{
  "encoder_arch": "efficientnet",
  "model": "audio-text matching model",
  "dataset": "single notes of musical instruments (NSynth)",
  "train_examples": 184686,
  "gain_aug_db": 6,
  "n_mels": 64,
  "hop_length": 160,
  "input": "log_mel",
  "spec_augment": true,
  "win_length": 400,
  "encoder_norm": "batchnorm",
  "encoder_activation": "hardswish",
  "encoder_channel_attention": "eca",
  "encoder_padding_mode": "replicate",
  "encoder_drop_path": 0.2,
  "encoder_depths": [2, 3, 4, 2],
  "encoder_kernel_size": 3,
  "encoder_stem": "deep",
  "encoder_expansion": 6,
  "encoder_widths": [16, 32, 64, 128],
  "fusion": "prefix",
  "tokenizer": "word",
  "vocab_size": 106,
  "fusion_encoder_width": 128,
  "fusion_encoder_layers": 6,
  "fusion_encoder_norm": "rmsnorm",
  "fusion_encoder_norm_position": "pre",
  "fusion_encoder_activation": "star_relu",
  "fusion_encoder_mlp_ratio": 6,
  "fusion_encoder_head_dim": 16,
  "fusion_encoder_fused_qkv": false,
  "fusion_encoder_bias": "all",
  "fusion_encoder_qk_norm": false,
  "fusion_encoder_parallel_block": false,
  "fusion_encoder_inner_norm": false,
  "fusion_encoder_moe": "expert_choice",
  "fusion_encoder_num_experts": 16,
  "fusion_encoder_moe_every": 2,
  "fusion_encoder_expert_mlp_ratio": 0.25,
  "fusion_encoder_experts_per_token": 2,
  "fusion_encoder_shared_expert": false,
  "fusion_encoder_positions": "learned",
  "fusion_encoder_connector": "mlp",
  "residual_init": "zero_last",
  "optimizer": "soap",
  "beta2": 0.99,
  "lr": 0.0016,
  "beta1": 0.95,
  "shampoo_beta": 0.99,
  "eps": 1e-08,
  "precondition_frequency": 50,
  "max_precond_dim": 1024,
  "one_sided": false,
  "adamw_lr_other_params": 0.00074,
  "cautious_weight_decay": true,
  "steps": 2800,
  "batch_size": 64,
  "epochs": 1.0,
  "lr_schedule": "linear",
  "final_lr_fraction": 0.01,
  "warmup_steps": 560,
  "weight_decay": 0.4,
  "adamw_weight_decay_other_params": 0.01
}
Rows from block 8 of the audio encoder, named by matrix and row number. Rows with one number belong to one channel. Each number is 200 + 30 x the weight over its row's rms, rounded and kept within 0 to 999. All counts start at 0. After the name is the row's rms in percent of the matrix's.
# convs0: expand pointwise conv (encoder.blocks.8.convs.0.weight, 384x64x1x1), inputs 0-63
# convs1: depthwise 3x3 conv (encoder.blocks.8.convs.1.weight, 384x1x3x3, trained with AdamW), a 3x3 kernel
# convs2: project pointwise conv (encoder.blocks.8.convs.2.weight, 64x384x1x1, transposed), outputs 0-63
convs0.251,105,196,187,170,218,223,183,200,241,202,246,179,181,250,157,200,151,200,176,217,210,179,173,190,223,180,172,173,179,200,196,221,167,247,215,174,190,226,214,101,202,136,175,131,156,187,207,163,209,206,256,173,190,175,214,155,225,188,225,220,197,212,194,215,160
convs1.251,083,211,183,152,225,219,228,252,226,215
convs2.251,094,230,112,201,226,245,195,159,205,186,201,251,211,206,223,159,191,262,210,184,189,165,203,202,165,243,242,208,234,246,205,205,220,171,204,174,235,164,207,240,191,181,188,169,219,210,180,197,195,168,229,153,226,210,232,201,209,237,230,198,194,176,236,165,274
convs0.252,119,195,203,172,240,148,227,220,261,189,195,291,207,228,192,230,190,199,211,208,208,146,217,161,244,176,166,174,148,204,224,184,223,167,191,200,161,134,220,188,186,159,261,180,206,218,170,197,169,221,208,207,172,194,214,207,190,178,203,224,208,130,208,205,215
convs1.252,097,279,198,185,220,193,207,225,223,194
convs2.252,100,148,204,216,224,175,205,247,203,181,196,167,214,187,208,190,215,203,206,248,223,197,218,239,243,203,209,207,246,181,214,179,192,201,159,197,243,161,231,167,182,248,162,221,237,289,234,242,190,214,168,192,192,164,242,152,221,263,192,225,245,181,195,211,228
convs0.253,086,191,167,182,160,184,162,186,183,159,238,214,251,180,204,227,182,142,182,142,217,200,218,282,197,231,268,179,274,219,200,167,174,201,218,211,231,204,181,192,170,209,197,205,194,223,196,212,214,193,135,186,203,194,216,170,249,202,176,230,186,200,142,197,210
convs1.253,088,207,198,237,219,239,263,183,181,186
convs2.253,092,256,188,176,147,200,190,171,225,202,206,161,179,164,156,234,210,197,261,197,210,172,164,189,203,216,180,220,181,186,173,157,209,199,222,239,172,207,195,198,227,202,251,214,189,198,146,215,207,215,205,241,222,179,195,220,248,271,136,141,226,248,211,212,237
convs0.254,093,269,184,170,203,184,188,242,227,172,219,195,160,176,175,185,197,178,177,203,172,227,142,258,214,187,163,247,183,206,186,220,149,245,218,186,199,184,218,196,181,207,223,227,251,197,215,163,156,159,214,200,277,213,186,223,207,214,244,260,204,196,209,204,248
convs1.254,118,201,212,204,221,219,195,279,227,187
convs2.254,097,216,158,165,195,195,139,225,189,198,214,204,231,230,204,195,152,235,189,226,189,202,169,167,200,241,227,170,170,194,254,183,174,262,263,188,160,217,157,138,197,217,218,214,178,214,185,194,209,172,248,210,245,241,161,140,204,197,203,231,194,241,180,206,175
convs0.257,101,240,183,254,187,196,203,222,208,201,164,174,217,223,192,234,189,197,225,180,247,206,211,184,203,200,198,243,201,185,206,185,233,179,242,172,275,164,176,206,175,219,139,207,167,158,182,209,220,244,156,198,182,246,186,197,161,226,205,187,246,107,227,206,238
convs1.257,104,206,234,217,233,229,263,188,188,220
convs2.257,086,191,166,235,218,165,229,257,231,233,220,210,197,186,188,245,234,172,217,231,186,228,196,154,211,206,190,154,238,203,182,202,250,191,184,227,177,204,243,132,239,179,216,230,210,150,172,252,224,205,199,244,218,231,219,170,252,221,214,167,259,205,202,222,227
convs0.258,094,213,228,240,156,177,185,199,189,223,224,236,227,217,205,164,164,216,123,178,242,163,140,223,148,208,157,209,207,175,235,197,202,245,192,182,224,226,183,190,162,163,218,212,226,189,167,212,145,184,177,131,223,184,175,195,260,221,231,208,217,204,228,189,190
convs1.258,105,173,223,169,149,163,188,204,235,224
convs2.258,100,197,190,203,203,205,190,263,210,213,215,180,207,207,184,190,182,226,236,189,222,250,204,140,189,241,181,262,206,266,219,211,223,191,195,199,252,142,255,216,131,178,173,223,194,168,149,196,185,180,247,228,189,212,166,219,170,226,187,199,194,252,186,157,193
convs0.259,091,191,168,190,170,276,212,203,183,220,176,221,215,161,247,142,180,243,182,173,189,216,177,184,197,205,222,185,153,210,177,201,239,223,192,183,170,237,272,220,258,229,123,212,180,222,226,202,168,162,201,172,211,228,178,187,212,182,196,160,182,208,210,247,171
convs1.259,109,195,264,247,202,204,217,191,219,169
convs2.259,096,221,216,197,158,194,230,199,182,208,203,151,271,175,230,225,179,197,184,195,144,192,183,168,214,169,219,213,182,193,171,187,159,142,214,215,152,224,191,160,220,199,176,152,265,156,208,202,241,194,167,191,220,244,220,169,168,194,151,174,163,202,201,178,262
convs0.260,097,160,230,173,163,220,218,195,214,241,187,217,169,177,208,159,256,176,228,212,155,183,211,168,266,172,209,200,195,175,195,206,176,186,165,203,209,212,224,212,163,213,136,162,175,206,171,219,149,228,144,157,201,176,225,220,181,257,136,188,235,177,232,182,195
convs1.260,086,197,225,235,190,271,221,212,197,220
convs2.260,118,201,161,215,193,187,177,236,189,160,256,171,214,135,154,156,174,176,196,238,178,206,226,108,229,247,187,197,221,247,224,197,242,172,184,196,173,193,220,193,195,257,178,188,186,161,181,190,210,172,203,201,212,213,193,204,193,216,199,217,159,164,139,164,228
convs0.261,096,160,153,232,201,211,230,235,219,131,193,236,233,254,196,168,201,201,257,204,218,249,207,217,214,186,178,167,228,200,151,174,208,211,231,221,233,228,236,185,247,205,161,236,236,211,171,171,250,195,178,212,192,159,216,208,158,194,220,192,160,206,264,177,197
convs1.261,107,161,215,164,228,254,215,190,225,220
convs2.261,106,172,216,194,208,275,194,228,188,220,223,205,153,167,208,248,172,248,205,189,193,196,229,214,202,189,210,210,231,194,180,150,194,186,251,230,163,237,206,131,168,185,235,201,223,196,195,159,202,214,146,179,221,147,259,159,173,234,196,217,150,245,188,198,200
convs0.262,099,212,255,186,206,277,198,205,223,221,216,195,235,190,147,225,210,198,185,191,190,180,168,191,231,188,194,167,163,253,222,202,195,178,196,222,206,269,222,183,212,166,211,209,230,246,221,216,195,254,142,162,201,174,197,197,204,212,228,132,204,193,123,236,203
convs1.262,094,180,210,220,193,261,159,183,239,199
convs2.262,108,243,173,209,203,218,226,186,181,181,269,186,213,166,187,200,170,227,183,180,196,238,196,225,182,167,237,146,192,132,200,162,153,169,208,222,194,263,135,202,182,203,221,214,195,200,155,164,211,150,218,190,216,143,223,154,184,194,201,265,210,188,210,189,202
convs0.263,084,229,210,211,158,243,174,199,149,163,228,183,184,220,203,235,201,213,214,221,206,156,241,202,207,146,170,237,233,215,169,111,244,216,260,206,182,219,163,214,195,193,189,226,180,172,183,191,206,270,182,216,224,180,215,154,154,216,231,201,180,218,237,176,192
convs1.263,086,237,205,183,219,179,181,229,196,134
convs2.263,098,227,206,183,177,167,214,222,220,228,227,233,198,233,268,169,215,195,178,212,210,198,215,185,220,246,176,236,234,224,183,171,194,256,194,133,178,213,174,181,181,190,166,152,252,189,224,243,169,220,208,167,116,242,180,242,229,178,186,211,221,231,186,174,187
convs0.264,103,206,228,259,211,194,217,144,217,229,148,204,215,253,199,201,212,176,236,217,162,186,202,199,164,177,221,179,234,179,225,248,220,123,213,179,210,205,204,176,206,215,211,169,255,218,184,277,138,196,197,216,197,207,251,194,194,177,215,195,154,242,163,215,195
convs1.264,086,251,228,227,204,172,182,161,189,165
convs2.264,117,196,198,162,174,209,201,196,205,210,193,208,185,168,189,238,169,183,188,167,204,147,228,149,202,178,237,183,148,248,212,232,191,261,191,147,216,207,178,227,181,188,230,148,237,163,261,197,228,255,166,182,245,229,204,207,178,231,228,215,158,230,156,187,227
convs0.265,120,257,224,189,198,208,144,166,193,180,224,210,220,155,202,185,211,210,202,241,218,221,248,231,159,189,176,211,252,187,156,214,195,192,224,248,211,221,111,201,158,191,246,226,191,185,218,190,231,186,230,197,176,183,254,170,150,176,229,174,225,247,185,227,207
convs1.265,082,233,243,250,215,221,228,206,230,216
convs2.265,080,209,166,215,148,176,227,159,216,193,223,193,196,204,187,224,217,181,167,169,242,173,169,181,156,176,141,175,197,149,206,252,222,185,177,242,181,163,178,193,146,140,193,159,201,213,166,210,228,222,143,189,185,204,185,254,146,173,200,170,191,170,175,164,194
convs0.266,098,226,230,169,193,231,198,216,210,194,189,151,234,208,221,184,183,94,190,211,180,223,188,209,185,169,244,168,187,256,190,238,217,248,222,223,139,195,177,173,209,224,162,196,222,214,173,176,206,195,237,252,228,185,152,217,210,180,241,176,190,201,196,251,236
convs1.266,110,238,213,255,228,223,202,213,221,240
convs2.266,086,172,245,174,211,192,163,248,254,229,168,209,199,251,169,178,202,212,232,197,163,228,209,155,161,231,209,208,207,190,229,262,215,180,209,195,201,222,190,217,132,174,201,264,176,237,159,153,135,221,199,203,178,178,178,194,151,210,236,172,178,195,191,205,185
convs0.267,111,188,218,214,159,212,223,231,223,181,177,246,174,178,175,172,180,219,230,177,197,219,172,176,136,147,168,182,207,182,191,253,211,226,246,214,233,170,192,222,231,156,141,189,265,177,169,184,252,154,210,178,220,184,206,210,222,246,192,209,199,257,234,183,217
convs1.267,108,228,246,191,137,202,186,190,204,172
convs2.267,123,252,175,226,176,208,198,195,184,163,131,210,180,233,208,161,187,239,219,203,225,144,177,186,232,200,196,228,210,215,177,223,207,203,273,248,247,239,224,184,219,170,174,259,225,170,187,222,180,229,238,230,261,175,203,187,241,204,201,235,219,187,181,214,241
convs0.269,102,178,220,178,174,212,201,217,195,201,202,168,187,152,255,165,204,190,185,254,219,198,191,180,196,201,294,173,185,220,210,165,265,211,171,154,178,162,179,250,170,215,195,211,167,127,185,221,222,189,132,185,195,220,188,215,199,238,183,182,231,211,239,185,211
convs1.269,085,192,156,147,171,212,215,160,178,201
convs2.269,083,174,200,224,217,227,217,194,194,186,231,183,156,172,195,237,179,197,169,205,168,213,193,152,169,127,226,205,225,226,209,225,178,192,177,160,244,213,185,188,159,209,192,176,169,202,206,228,269,255,189,237,208,234,166,163,126,190,220,240,164,191,242,224,244
convs0.270,099,223,212,156,203,184,225,204,204,258,174,201,153,132,232,167,177,236,189,230,207,141,211,205,224,214,195,235,204,200,219,178,259,180,199,179,208,191,200,226,216,186,199,202,193,172,137,235,190,185,191,167,231,209,201,239,166,214,225,233,266,213,227,274,155
convs1.270,094,172,175,193,229,215,203,256,237,167
convs2.270,091,158,190,182,127,140,221,240,239,188,272,146,203,207,186,235,227,181,184,199,245,209,190,209,146,194,173,240,174,202,201,218,172,177,194,225,209,174,178,180,250,221,197,199,222,233,182,218,214,207,257,261,191,226,168,204,214,220,173,155,227,208,183,170,197
convs0.274,106,152,216,175,218,194,209,197,195,208,197,200,172,223,195,203,133,210,172,163,251,175,192,257,174,146,202,171,242,210,195,207,219,209,250,111,182,242,142,191,193,239,188,182,181,231,187,197,203,198,176,160,209,188,180,210,218,182,264,169,244,240,188,184,181
convs1.274,090,208,212,199,200,218,248,222,241,255
convs2.274,097,228,226,229,176,142,208,204,219,190,159,177,188,174,216,154,168,183,210,241,154,184,244,233,168,248,137,177,189,226,192,171,225,191,212,183,241,199,238,203,151,169,201,219,188,185,235,213,127,178,169,180,232,163,172,189,215,199,174,194,240,186,202,246,246
convs0.275,073,160,188,207,203,204,219,178,270,147,179,192,183,165,204,204,219,218,278,235,208,236,233,162,212,159,220,192,155,188,185,189,215,216,212,192,157,169,171,136,216,156,153,214,237,202,179,203,223,255,229,235,227,206,192,199,193,199,225,253,200,228,196,166,160
convs1.275,096,179,221,178,192,227,191,145,157,169
convs2.275,079,221,247,221,179,220,179,193,177,214,196,193,230,184,201,227,241,235,219,201,194,157,261,188,216,158,274,185,256,136,180,256,187,167,204,209,195,181,218,197,195,213,242,181,232,180,215,166,202,150,171,264,187,197,163,199,167,206,199,195,181,127,187,196,205
convs0.276,111,198,174,232,239,237,162,171,234,147,182,187,163,140,185,179,190,151,256,126,212,204,223,241,270,233,187,210,205,157,216,206,208,238,195,212,158,200,208,180,194,187,244,245,209,203,192,212,212,156,204,180,230,172,176,198,183,154,168,221,202,226,170,216,194
convs1.276,101,256,194,218,252,232,221,186,197,212
convs2.276,095,133,164,175,204,192,207,223,171,167,135,145,245,218,207,233,250,166,166,199,215,224,212,247,188,220,194,173,199,227,210,179,218,239,209,216,235,168,172,166,180,245,217,163,184,231,217,164,205,207,146,242,218,218,216,192,157,231,190,193,231,230,145,174,197
convs0.278,096,193,162,213,190,212,207,216,214,143,220,205,163,214,205,239,200,226,247,266,247,219,204,200,224,214,216,155,174,187,197,227,260,194,218,213,177,222,204,201,262,181,223,226,273,204,228,223,216,226,194,207,273,201,260,226,226,171,181,157,192,197,156,213,183
convs1.278,097,201,195,195,249,258,184,216,207,159
convs2.278,095,211,217,158,201,269,179,165,169,218,180,190,212,247,244,134,196,201,240,191,192,230,229,222,161,199,201,193,233,214,152,171,158,231,184,171,228,203,185,182,239,215,224,215,218,233,205,160,186,168,195,189,140,155,239,246,244,203,202,199,204,206,131,186,183
convs0.284,091,217,199,233,250,156,209,175,150,207,182,178,206,186,205,185,186,222,218,174,186,220,210,234,160,196,215,209,213,203,222,203,184,217,229,138,193,142,215,218,257,250,188,201,208,232,226,119,202,167,207,200,263,181,160,180,209,214,247,180,160,178,213,204,272
convs1.284,103,218,191,133,250,179,204,189,188,195
convs2.284,091,225,177,167,203,228,164,179,188,207,136,175,159,146,215,236,201,199,182,166,237,177,226,241,195,204,171,233,240,209,159,207,198,159,195,255,169,211,194,176,199,197,159,151,157,211,216,230,192,207,179,203,157,237,201,185,196,207,211,155,116,174,201,192,147
convs0.285,085,215,221,122,170,167,187,174,210,148,196,235,178,190,236,185,219,158,194,159,184,220,222,201,183,230,199,276,190,237,170,220,174,181,285,166,150,192,217,210,169,162,174,230,178,162,203,219,239,168,225,179,213,222,204,195,173,196,188,202,189,243,199,216,235
convs1.285,096,160,189,209,165,163,195,155,184,163
convs2.285,074,236,233,239,209,165,177,175,197,251,205,227,163,220,208,237,141,232,174,227,206,197,193,234,213,166,198,192,222,174,195,219,243,168,227,207,192,255,240,258,211,228,217,244,195,215,270,202,191,200,235,245,210,227,217,188,205,247,252,193,233,177,224,157,170
convs0.291,092,222,230,218,188,209,196,139,169,239,168,160,236,211,223,134,225,256,189,185,172,217,189,179,148,231,248,162,211,203,188,168,178,148,258,177,205,212,150,163,229,228,196,200,229,141,213,187,173,185,208,180,238,194,227,194,222,215,210,158,210,212,189,157,217
convs1.291,092,178,205,195,177,236,221,214,250,251
convs2.291,117,201,201,193,167,210,163,165,212,269,219,181,212,208,85,203,214,228,169,224,168,218,200,211,198,184,214,155,208,208,150,217,217,217,208,231,246,195,222,218,221,239,262,184,229,203,177,179,199,165,214,218,203,223,186,195,206,179,186,151,276,165,199,181,207
convs0.292,114,159,182,238,195,202,183,182,215,216,181,163,190,164,182,190,156,206,150,214,179,205,207,194,207,180,208,196,224,182,188,273,198,157,235,176,209,179,229,274,232,235,195,163,158,210,228,147,290,211,175,181,243,177,183,220,193,231,161,194,206,197,220,162,165
convs1.292,094,270,184,216,222,192,178,208,217,163
convs2.292,101,166,206,195,218,154,183,146,195,196,144,189,197,209,175,180,225,144,243,137,227,204,188,201,197,246,166,207,179,256,202,190,210,145,198,179,233,175,155,160,195,172,156,179,181,239,201,264,214,168,199,198,195,178,188,189,224,197,220,145,250,169,170,206,220
convs0.293,086,213,212,195,200,243,180,129,175,240,218,215,212,142,194,185,234,209,184,251,211,221,199,178,242,160,197,202,221,224,173,189,169,165,213,260,186,209,229,188,189,239,250,210,209,209,201,227,171,153,150,153,218,173,251,175,200,197,175,260,202,204,156,234,238
convs1.293,100,219,177,143,198,163,218,247,189,203
convs2.293,089,241,220,219,248,182,213,189,165,157,190,167,201,167,221,190,229,186,207,246,154,189,252,260,235,174,201,171,203,181,176,193,186,151,161,194,206,156,179,186,200,206,187,235,201,173,242,195,223,162,207,249,163,212,194,199,231,162,165,254,242,230,192,208,270
convs0.294,112,225,181,214,233,172,182,200,204,160,180,218,178,177,180,144,122,208,232,221,217,194,231,220,181,149,172,197,203,219,133,188,190,266,94,194,207,205,194,204,232,252,216,196,243,238,200,207,175,233,204,194,222,193,199,226,179,184,226,205,229,202,201,201,169
convs1.294,128,225,215,189,186,151,157,196,228,243
convs2.294,112,229,200,236,247,207,229,188,228,216,195,222,205,200,233,160,247,232,202,190,167,158,216,231,188,163,228,239,228,198,199,216,205,182,242,216,149,259,233,246,192,181,189,198,201,164,255,227,188,211,208,184,234,163,197,125,180,200,186,205,200,231,230,282,224
convs0.296,116,156,204,252,219,207,202,204,133,148,166,168,178,198,243,190,204,190,196,208,179,155,218,218,187,203,182,196,198,199,161,188,203,162,190,131,240,205,219,200,243,207,108,183,199,173,238,184,222,164,192,175,233,234,166,180,177,214,261,220,226,182,170,183,177
convs1.296,113,202,196,183,190,190,286,201,210,209
convs2.296,115,140,152,229,241,148,213,196,176,207,214,170,194,218,191,175,191,193,252,246,191,183,210,183,209,241,164,136,223,211,194,231,204,118,192,211,167,167,205,221,204,187,188,167,216,219,180,207,191,155,182,229,177,134,213,172,244,158,178,194,226,244,211,183,228
convs0.297,083,236,152,247,214,170,214,252,233,202,152,240,186,195,197,185,165,247,210,180,237,181,180,184,216,213,167,203,215,175,170,184,231,249,219,269,209,155,212,171,186,167,181,222,301,221,198,225,226,192,219,177,232,189,196,233,192,180,201,164,207,170,218,217,212
convs1.297,106,269,217,174,202,216,162,189,189,179
convs2.297,097,202,183,176,194,219,185,201,182,161,177,215,252,184,181,204,199,230,189,196,252,166,194,249,210,182,184,191,260,164,179,149,156,185,233,173,243,191,162,227,298,227,164,240,182,225,194,201,196,179,177,196,210,176,256,189,212,184,155,200,163,170,179,245,206
convs0.301,080,221,220,211,234,192,183,163,193,221,195,200,245,235,207,183,200,158,263,151,194,156,209,161,259,218,179,192,190,229,207,202,155,231,187,177,183,198,185,225,142,186,232,203,177,201,174,207,122,180,167,186,182,219,172,180,230,196,243,215,284,182,212,232,170
convs1.301,081,159,162,172,192,176,217,197,245,235
convs2.301,081,215,181,212,146,204,215,248,207,221,150,162,205,217,182,190,151,252,235,203,229,273,165,257,212,217,242,169,227,204,201,203,198,252,166,193,199,208,200,207,160,164,168,195,163,197,187,224,167,177,214,212,179,140,237,195,208,179,232,248,209,214,188,198,140
convs0.302,069,134,185,215,202,131,216,247,150,137,188,221,221,199,176,167,185,177,225,242,210,188,218,189,239,234,166,192,190,265,207,194,226,226,137,189,202,214,196,138,177,182,181,202,155,239,203,180,243,195,199,218,224,184,162,220,212,195,151,215,232,203,185,190,175
convs1.302,107,191,202,195,213,177,207,185,142,140
convs2.302,083,258,184,179,226,202,207,223,195,236,245,159,207,252,202,200,201,183,238,182,249,202,247,214,188,173,202,244,205,150,187,236,170,193,172,227,279,235,198,212,272,211,217,166,191,231,193,200,220,215,203,215,221,223,194,186,195,267,140,219,208,164,220,178,210
convs0.303,085,218,221,202,231,168,168,187,174,227,200,225,139,193,169,205,189,138,219,209,246,204,183,233,202,191,188,175,127,151,256,195,223,185,211,195,163,178,152,207,179,215,167,209,157,191,166,232,244,213,180,128,235,251,193,227,221,218,219,201,238,183,208,178,223
convs1.303,117,199,227,196,160,177,166,157,166,167
convs2.303,081,270,257,171,187,191,246,238,179,189,246,165,192,202,220,240,203,180,226,185,209,179,191,224,254,204,176,173,185,229,180,201,178,167,135,206,162,169,222,230,212,221,208,182,179,202,219,240,215,236,232,180,222,172,179,168,232,209,175,137,235,161,197,161,158
convs0.304,094,189,234,200,232,215,217,212,224,189,174,188,214,224,180,183,159,197,203,222,175,234,206,196,188,187,185,156,241,194,158,168,239,216,160,215,219,193,100,191,202,221,218,204,267,208,220,189,217,253,139,210,171,185,206,173,179,208,169,206,284,201,236,156,214
convs1.304,091,205,228,240,167,156,188,194,160,170
convs2.304,089,174,153,195,199,149,174,175,196,238,223,188,187,191,235,212,202,192,185,187,253,175,139,241,157,217,179,255,168,161,189,157,206,203,194,215,225,190,237,207,170,185,195,196,222,218,220,232,184,155,220,162,230,246,96,221,167,192,200,200,218,204,218,193,164
convs0.305,096,186,214,188,207,145,192,210,216,165,211,247,187,196,229,178,118,172,170,172,202,167,187,233,178,225,168,225,165,131,213,166,170,209,199,190,183,241,185,168,219,254,253,252,146,208,214,160,218,190,217,218,202,209,221,240,159,186,179,229,196,234,231,220,200
convs1.305,095,216,228,203,209,243,226,195,228,261
convs2.305,094,178,138,194,165,219,188,220,221,178,157,156,178,134,160,188,244,232,179,200,221,231,204,178,237,236,228,193,175,269,162,234,218,289,221,238,197,174,209,227,186,211,199,214,222,184,174,218,233,196,172,206,175,190,208,191,214,142,227,177,194,178,195,196,232
convs0.306,096,169,226,180,222,188,228,179,173,201,239,136,218,188,181,239,204,184,195,186,166,217,204,173,224,221,212,228,198,197,181,188,135,188,153,188,211,204,227,285,186,264,191,247,179,164,136,188,237,202,171,239,185,181,167,206,258,186,175,204,165,166,188,195,183
convs1.306,095,235,176,145,221,208,165,182,190,232
convs2.306,106,220,176,210,170,212,179,214,211,207,221,190,183,227,172,277,236,144,189,189,199,151,193,188,173,222,163,148,194,237,119,195,191,216,149,258,228,213,230,184,212,203,213,180,261,239,183,210,169,215,187,224,198,246,171,224,189,233,211,197,247,233,171,194,203
convs0.311,086,199,178,228,235,266,248,216,174,194,149,188,175,194,214,161,194,193,198,156,170,241,238,190,187,249,256,206,190,221,209,129,177,194,162,187,157,142,194,185,199,204,211,211,194,253,150,240,152,166,202,238,237,197,213,215,200,195,208,201,208,164,157,201,202
convs1.311,116,206,169,201,150,157,149,210,201,199
convs2.311,080,180,237,185,246,190,178,156,217,185,226,251,225,231,189,228,247,232,146,210,189,168,190,251,215,185,235,134,199,184,165,226,210,214,247,145,213,176,176,178,205,186,218,167,206,226,256,209,195,175,218,239,205,156,168,171,194,140,187,174,150,207,215,205,183
convs0.312,079,181,176,181,170,196,206,224,202,206,223,118,173,196,227,218,192,173,212,245,244,200,230,214,237,180,146,216,174,209,217,221,191,173,170,235,174,177,228,204,301,205,224,207,228,226,250,201,216,162,168,213,201,211,179,235,201,197,191,149,205,229,198,129,213
convs1.312,099,191,185,169,141,153,185,193,188,173
convs2.312,076,219,181,152,187,214,196,216,170,185,212,187,212,181,197,220,189,209,214,186,202,180,180,220,212,204,234,188,194,233,237,217,211,76,130,203,237,171,174,256,210,214,168,215,195,182,227,215,195,222,204,211,191,190,159,249,160,206,184,193,184,188,114,184,164
convs0.313,090,202,177,183,174,226,149,238,214,224,214,220,174,188,170,243,179,175,223,186,220,212,163,214,174,215,195,209,158,170,233,208,186,190,210,144,208,189,184,222,202,186,235,204,230,244,160,116,162,204,209,144,200,206,150,230,211,233,282,191,253,210,192,168,215
convs1.313,103,187,213,206,205,222,218,209,228,278
convs2.313,087,238,203,204,201,213,159,205,179,225,163,227,195,204,203,205,163,226,243,260,162,218,223,169,162,253,206,188,255,218,247,169,155,228,215,138,192,199,231,174,147,202,222,193,248,192,231,216,170,145,223,224,206,189,162,175,173,238,177,171,181,235,217,199,164
convs0.315,103,214,219,163,187,168,213,270,251,253,219,184,193,208,164,234,228,203,159,225,211,200,169,179,232,127,184,222,180,190,219,197,218,195,164,150,149,167,216,211,159,223,156,199,211,177,139,201,154,187,190,242,183,191,210,203,215,253,230,167,174,177,209,208,183
convs1.315,118,255,202,214,175,236,181,245,215,219
convs2.315,096,176,214,222,237,175,247,226,187,199,179,199,242,226,223,176,192,210,213,209,190,146,244,168,223,226,223,148,213,150,180,206,212,214,195,144,193,189,198,151,172,232,199,223,164,183,161,212,156,224,181,195,192,253,227,197,252,242,198,254,198,189,185,114,204
convs0.317,122,243,214,178,215,220,205,199,244,209,155,174,164,235,189,225,138,208,190,120,204,178,195,211,204,217,233,236,189,194,205,194,186,185,140,178,195,210,260,228,190,219,209,152,189,208,224,133,234,217,196,198,186,163,161,197,193,189,249,134,168,224,191,177,240
convs1.317,097,168,202,143,143,198,196,211,187,187
convs2.317,099,164,170,220,157,222,193,200,210,172,234,217,226,169,216,146,189,241,192,161,159,250,174,140,215,183,195,207,236,219,215,226,187,270,199,139,196,207,195,237,193,194,156,225,205,170,155,192,186,217,179,153,190,185,219,224,207,195,207,197,172,251,243,169,137
convs0.318,088,201,202,156,240,241,210,174,216,185,211,204,189,164,233,140,230,229,171,210,207,190,278,184,204,257,242,171,216,218,222,201,205,212,181,222,201,160,163,209,177,252,165,189,175,182,168,208,172,242,133,264,234,224,174,168,213,222,167,179,220,198,224,211,184
convs1.318,101,161,196,178,151,190,180,210,206,145
convs2.318,073,138,242,214,202,211,209,207,198,181,164,181,217,196,222,252,220,184,216,223,211,227,165,219,191,192,183,207,220,188,205,245,189,242,238,203,209,158,188,229,240,214,157,189,203,192,287,221,198,250,175,200,232,164,225,202,165,177,173,195,242,262,196,257,143
convs0.319,109,246,196,206,150,193,166,191,182,193,219,179,225,168,230,254,207,162,175,228,209,216,184,159,143,207,196,225,193,227,198,127,180,188,244,243,225,184,207,190,203,221,151,248,179,188,205,226,205,238,192,167,184,232,226,227,185,200,175,267,205,203,210,278,234
convs1.319,083,150,175,151,230,198,237,186,214,200
convs2.319,096,171,166,225,176,201,215,181,220,142,219,179,208,192,136,145,239,160,211,201,250,207,209,191,189,187,172,198,216,195,173,143,172,192,165,228,165,256,162,172,184,238,193,180,151,183,155,232,205,188,210,205,237,165,168,164,212,143,236,201,181,157,217,227,210
convs0.320,114,181,245,205,224,171,169,234,160,148,210,163,209,207,224,202,191,165,176,217,208,176,134,228,221,184,206,202,212,225,180,230,197,185,262,174,269,213,199,175,228,216,207,217,191,172,210,226,132,223,218,184,215,155,232,161,157,195,237,176,258,159,200,160,200
convs1.320,089,223,218,227,228,230,256,192,210,240
convs2.320,106,127,256,197,257,230,195,168,210,200,192,220,160,181,210,164,238,180,212,203,217,237,204,242,204,188,211,220,139,165,244,191,194,189,209,155,144,169,204,174,177,249,192,230,198,182,232,164,210,197,147,168,214,214,209,188,239,182,197,226,225,248,238,193,243
convs0.322,106,206,156,226,237,214,209,209,150,187,147,151,188,216,220,179,208,186,240,216,182,221,175,219,183,215,168,183,215,216,204,204,223,200,197,140,211,187,141,226,226,174,140,222,189,152,201,240,144,176,229,200,180,228,173,187,171,199,185,208,158,110,225,222,230
convs1.322,104,215,251,187,161,236,208,168,198,164
convs2.322,104,203,217,157,245,205,256,152,234,200,203,216,175,225,236,171,235,273,249,207,153,207,175,150,197,199,214,203,257,186,207,151,225,185,200,185,206,145,200,167,209,178,210,191,182,167,206,234,214,208,188,202,252,199,194,163,179,230,166,230,192,213,274,204,176
convs0.323,091,226,230,190,180,238,163,209,203,119,173,180,182,243,219,203,182,212,156,182,166,180,207,226,179,157,172,190,156,205,172,160,220,192,211,182,204,153,184,165,169,240,174,214,165,245,225,184,183,176,141,172,195,224,208,183,153,227,194,198,159,221,130,229,228
convs1.323,089,238,174,140,195,196,214,204,195,154
convs2.323,111,204,223,220,164,242,185,236,204,163,171,243,160,185,182,143,256,190,218,252,168,203,246,159,237,211,220,185,173,224,278,221,210,160,181,218,156,193,202,203,174,170,220,212,233,179,165,187,159,228,233,154,218,175,197,196,248,197,177,192,236,211,214,219,171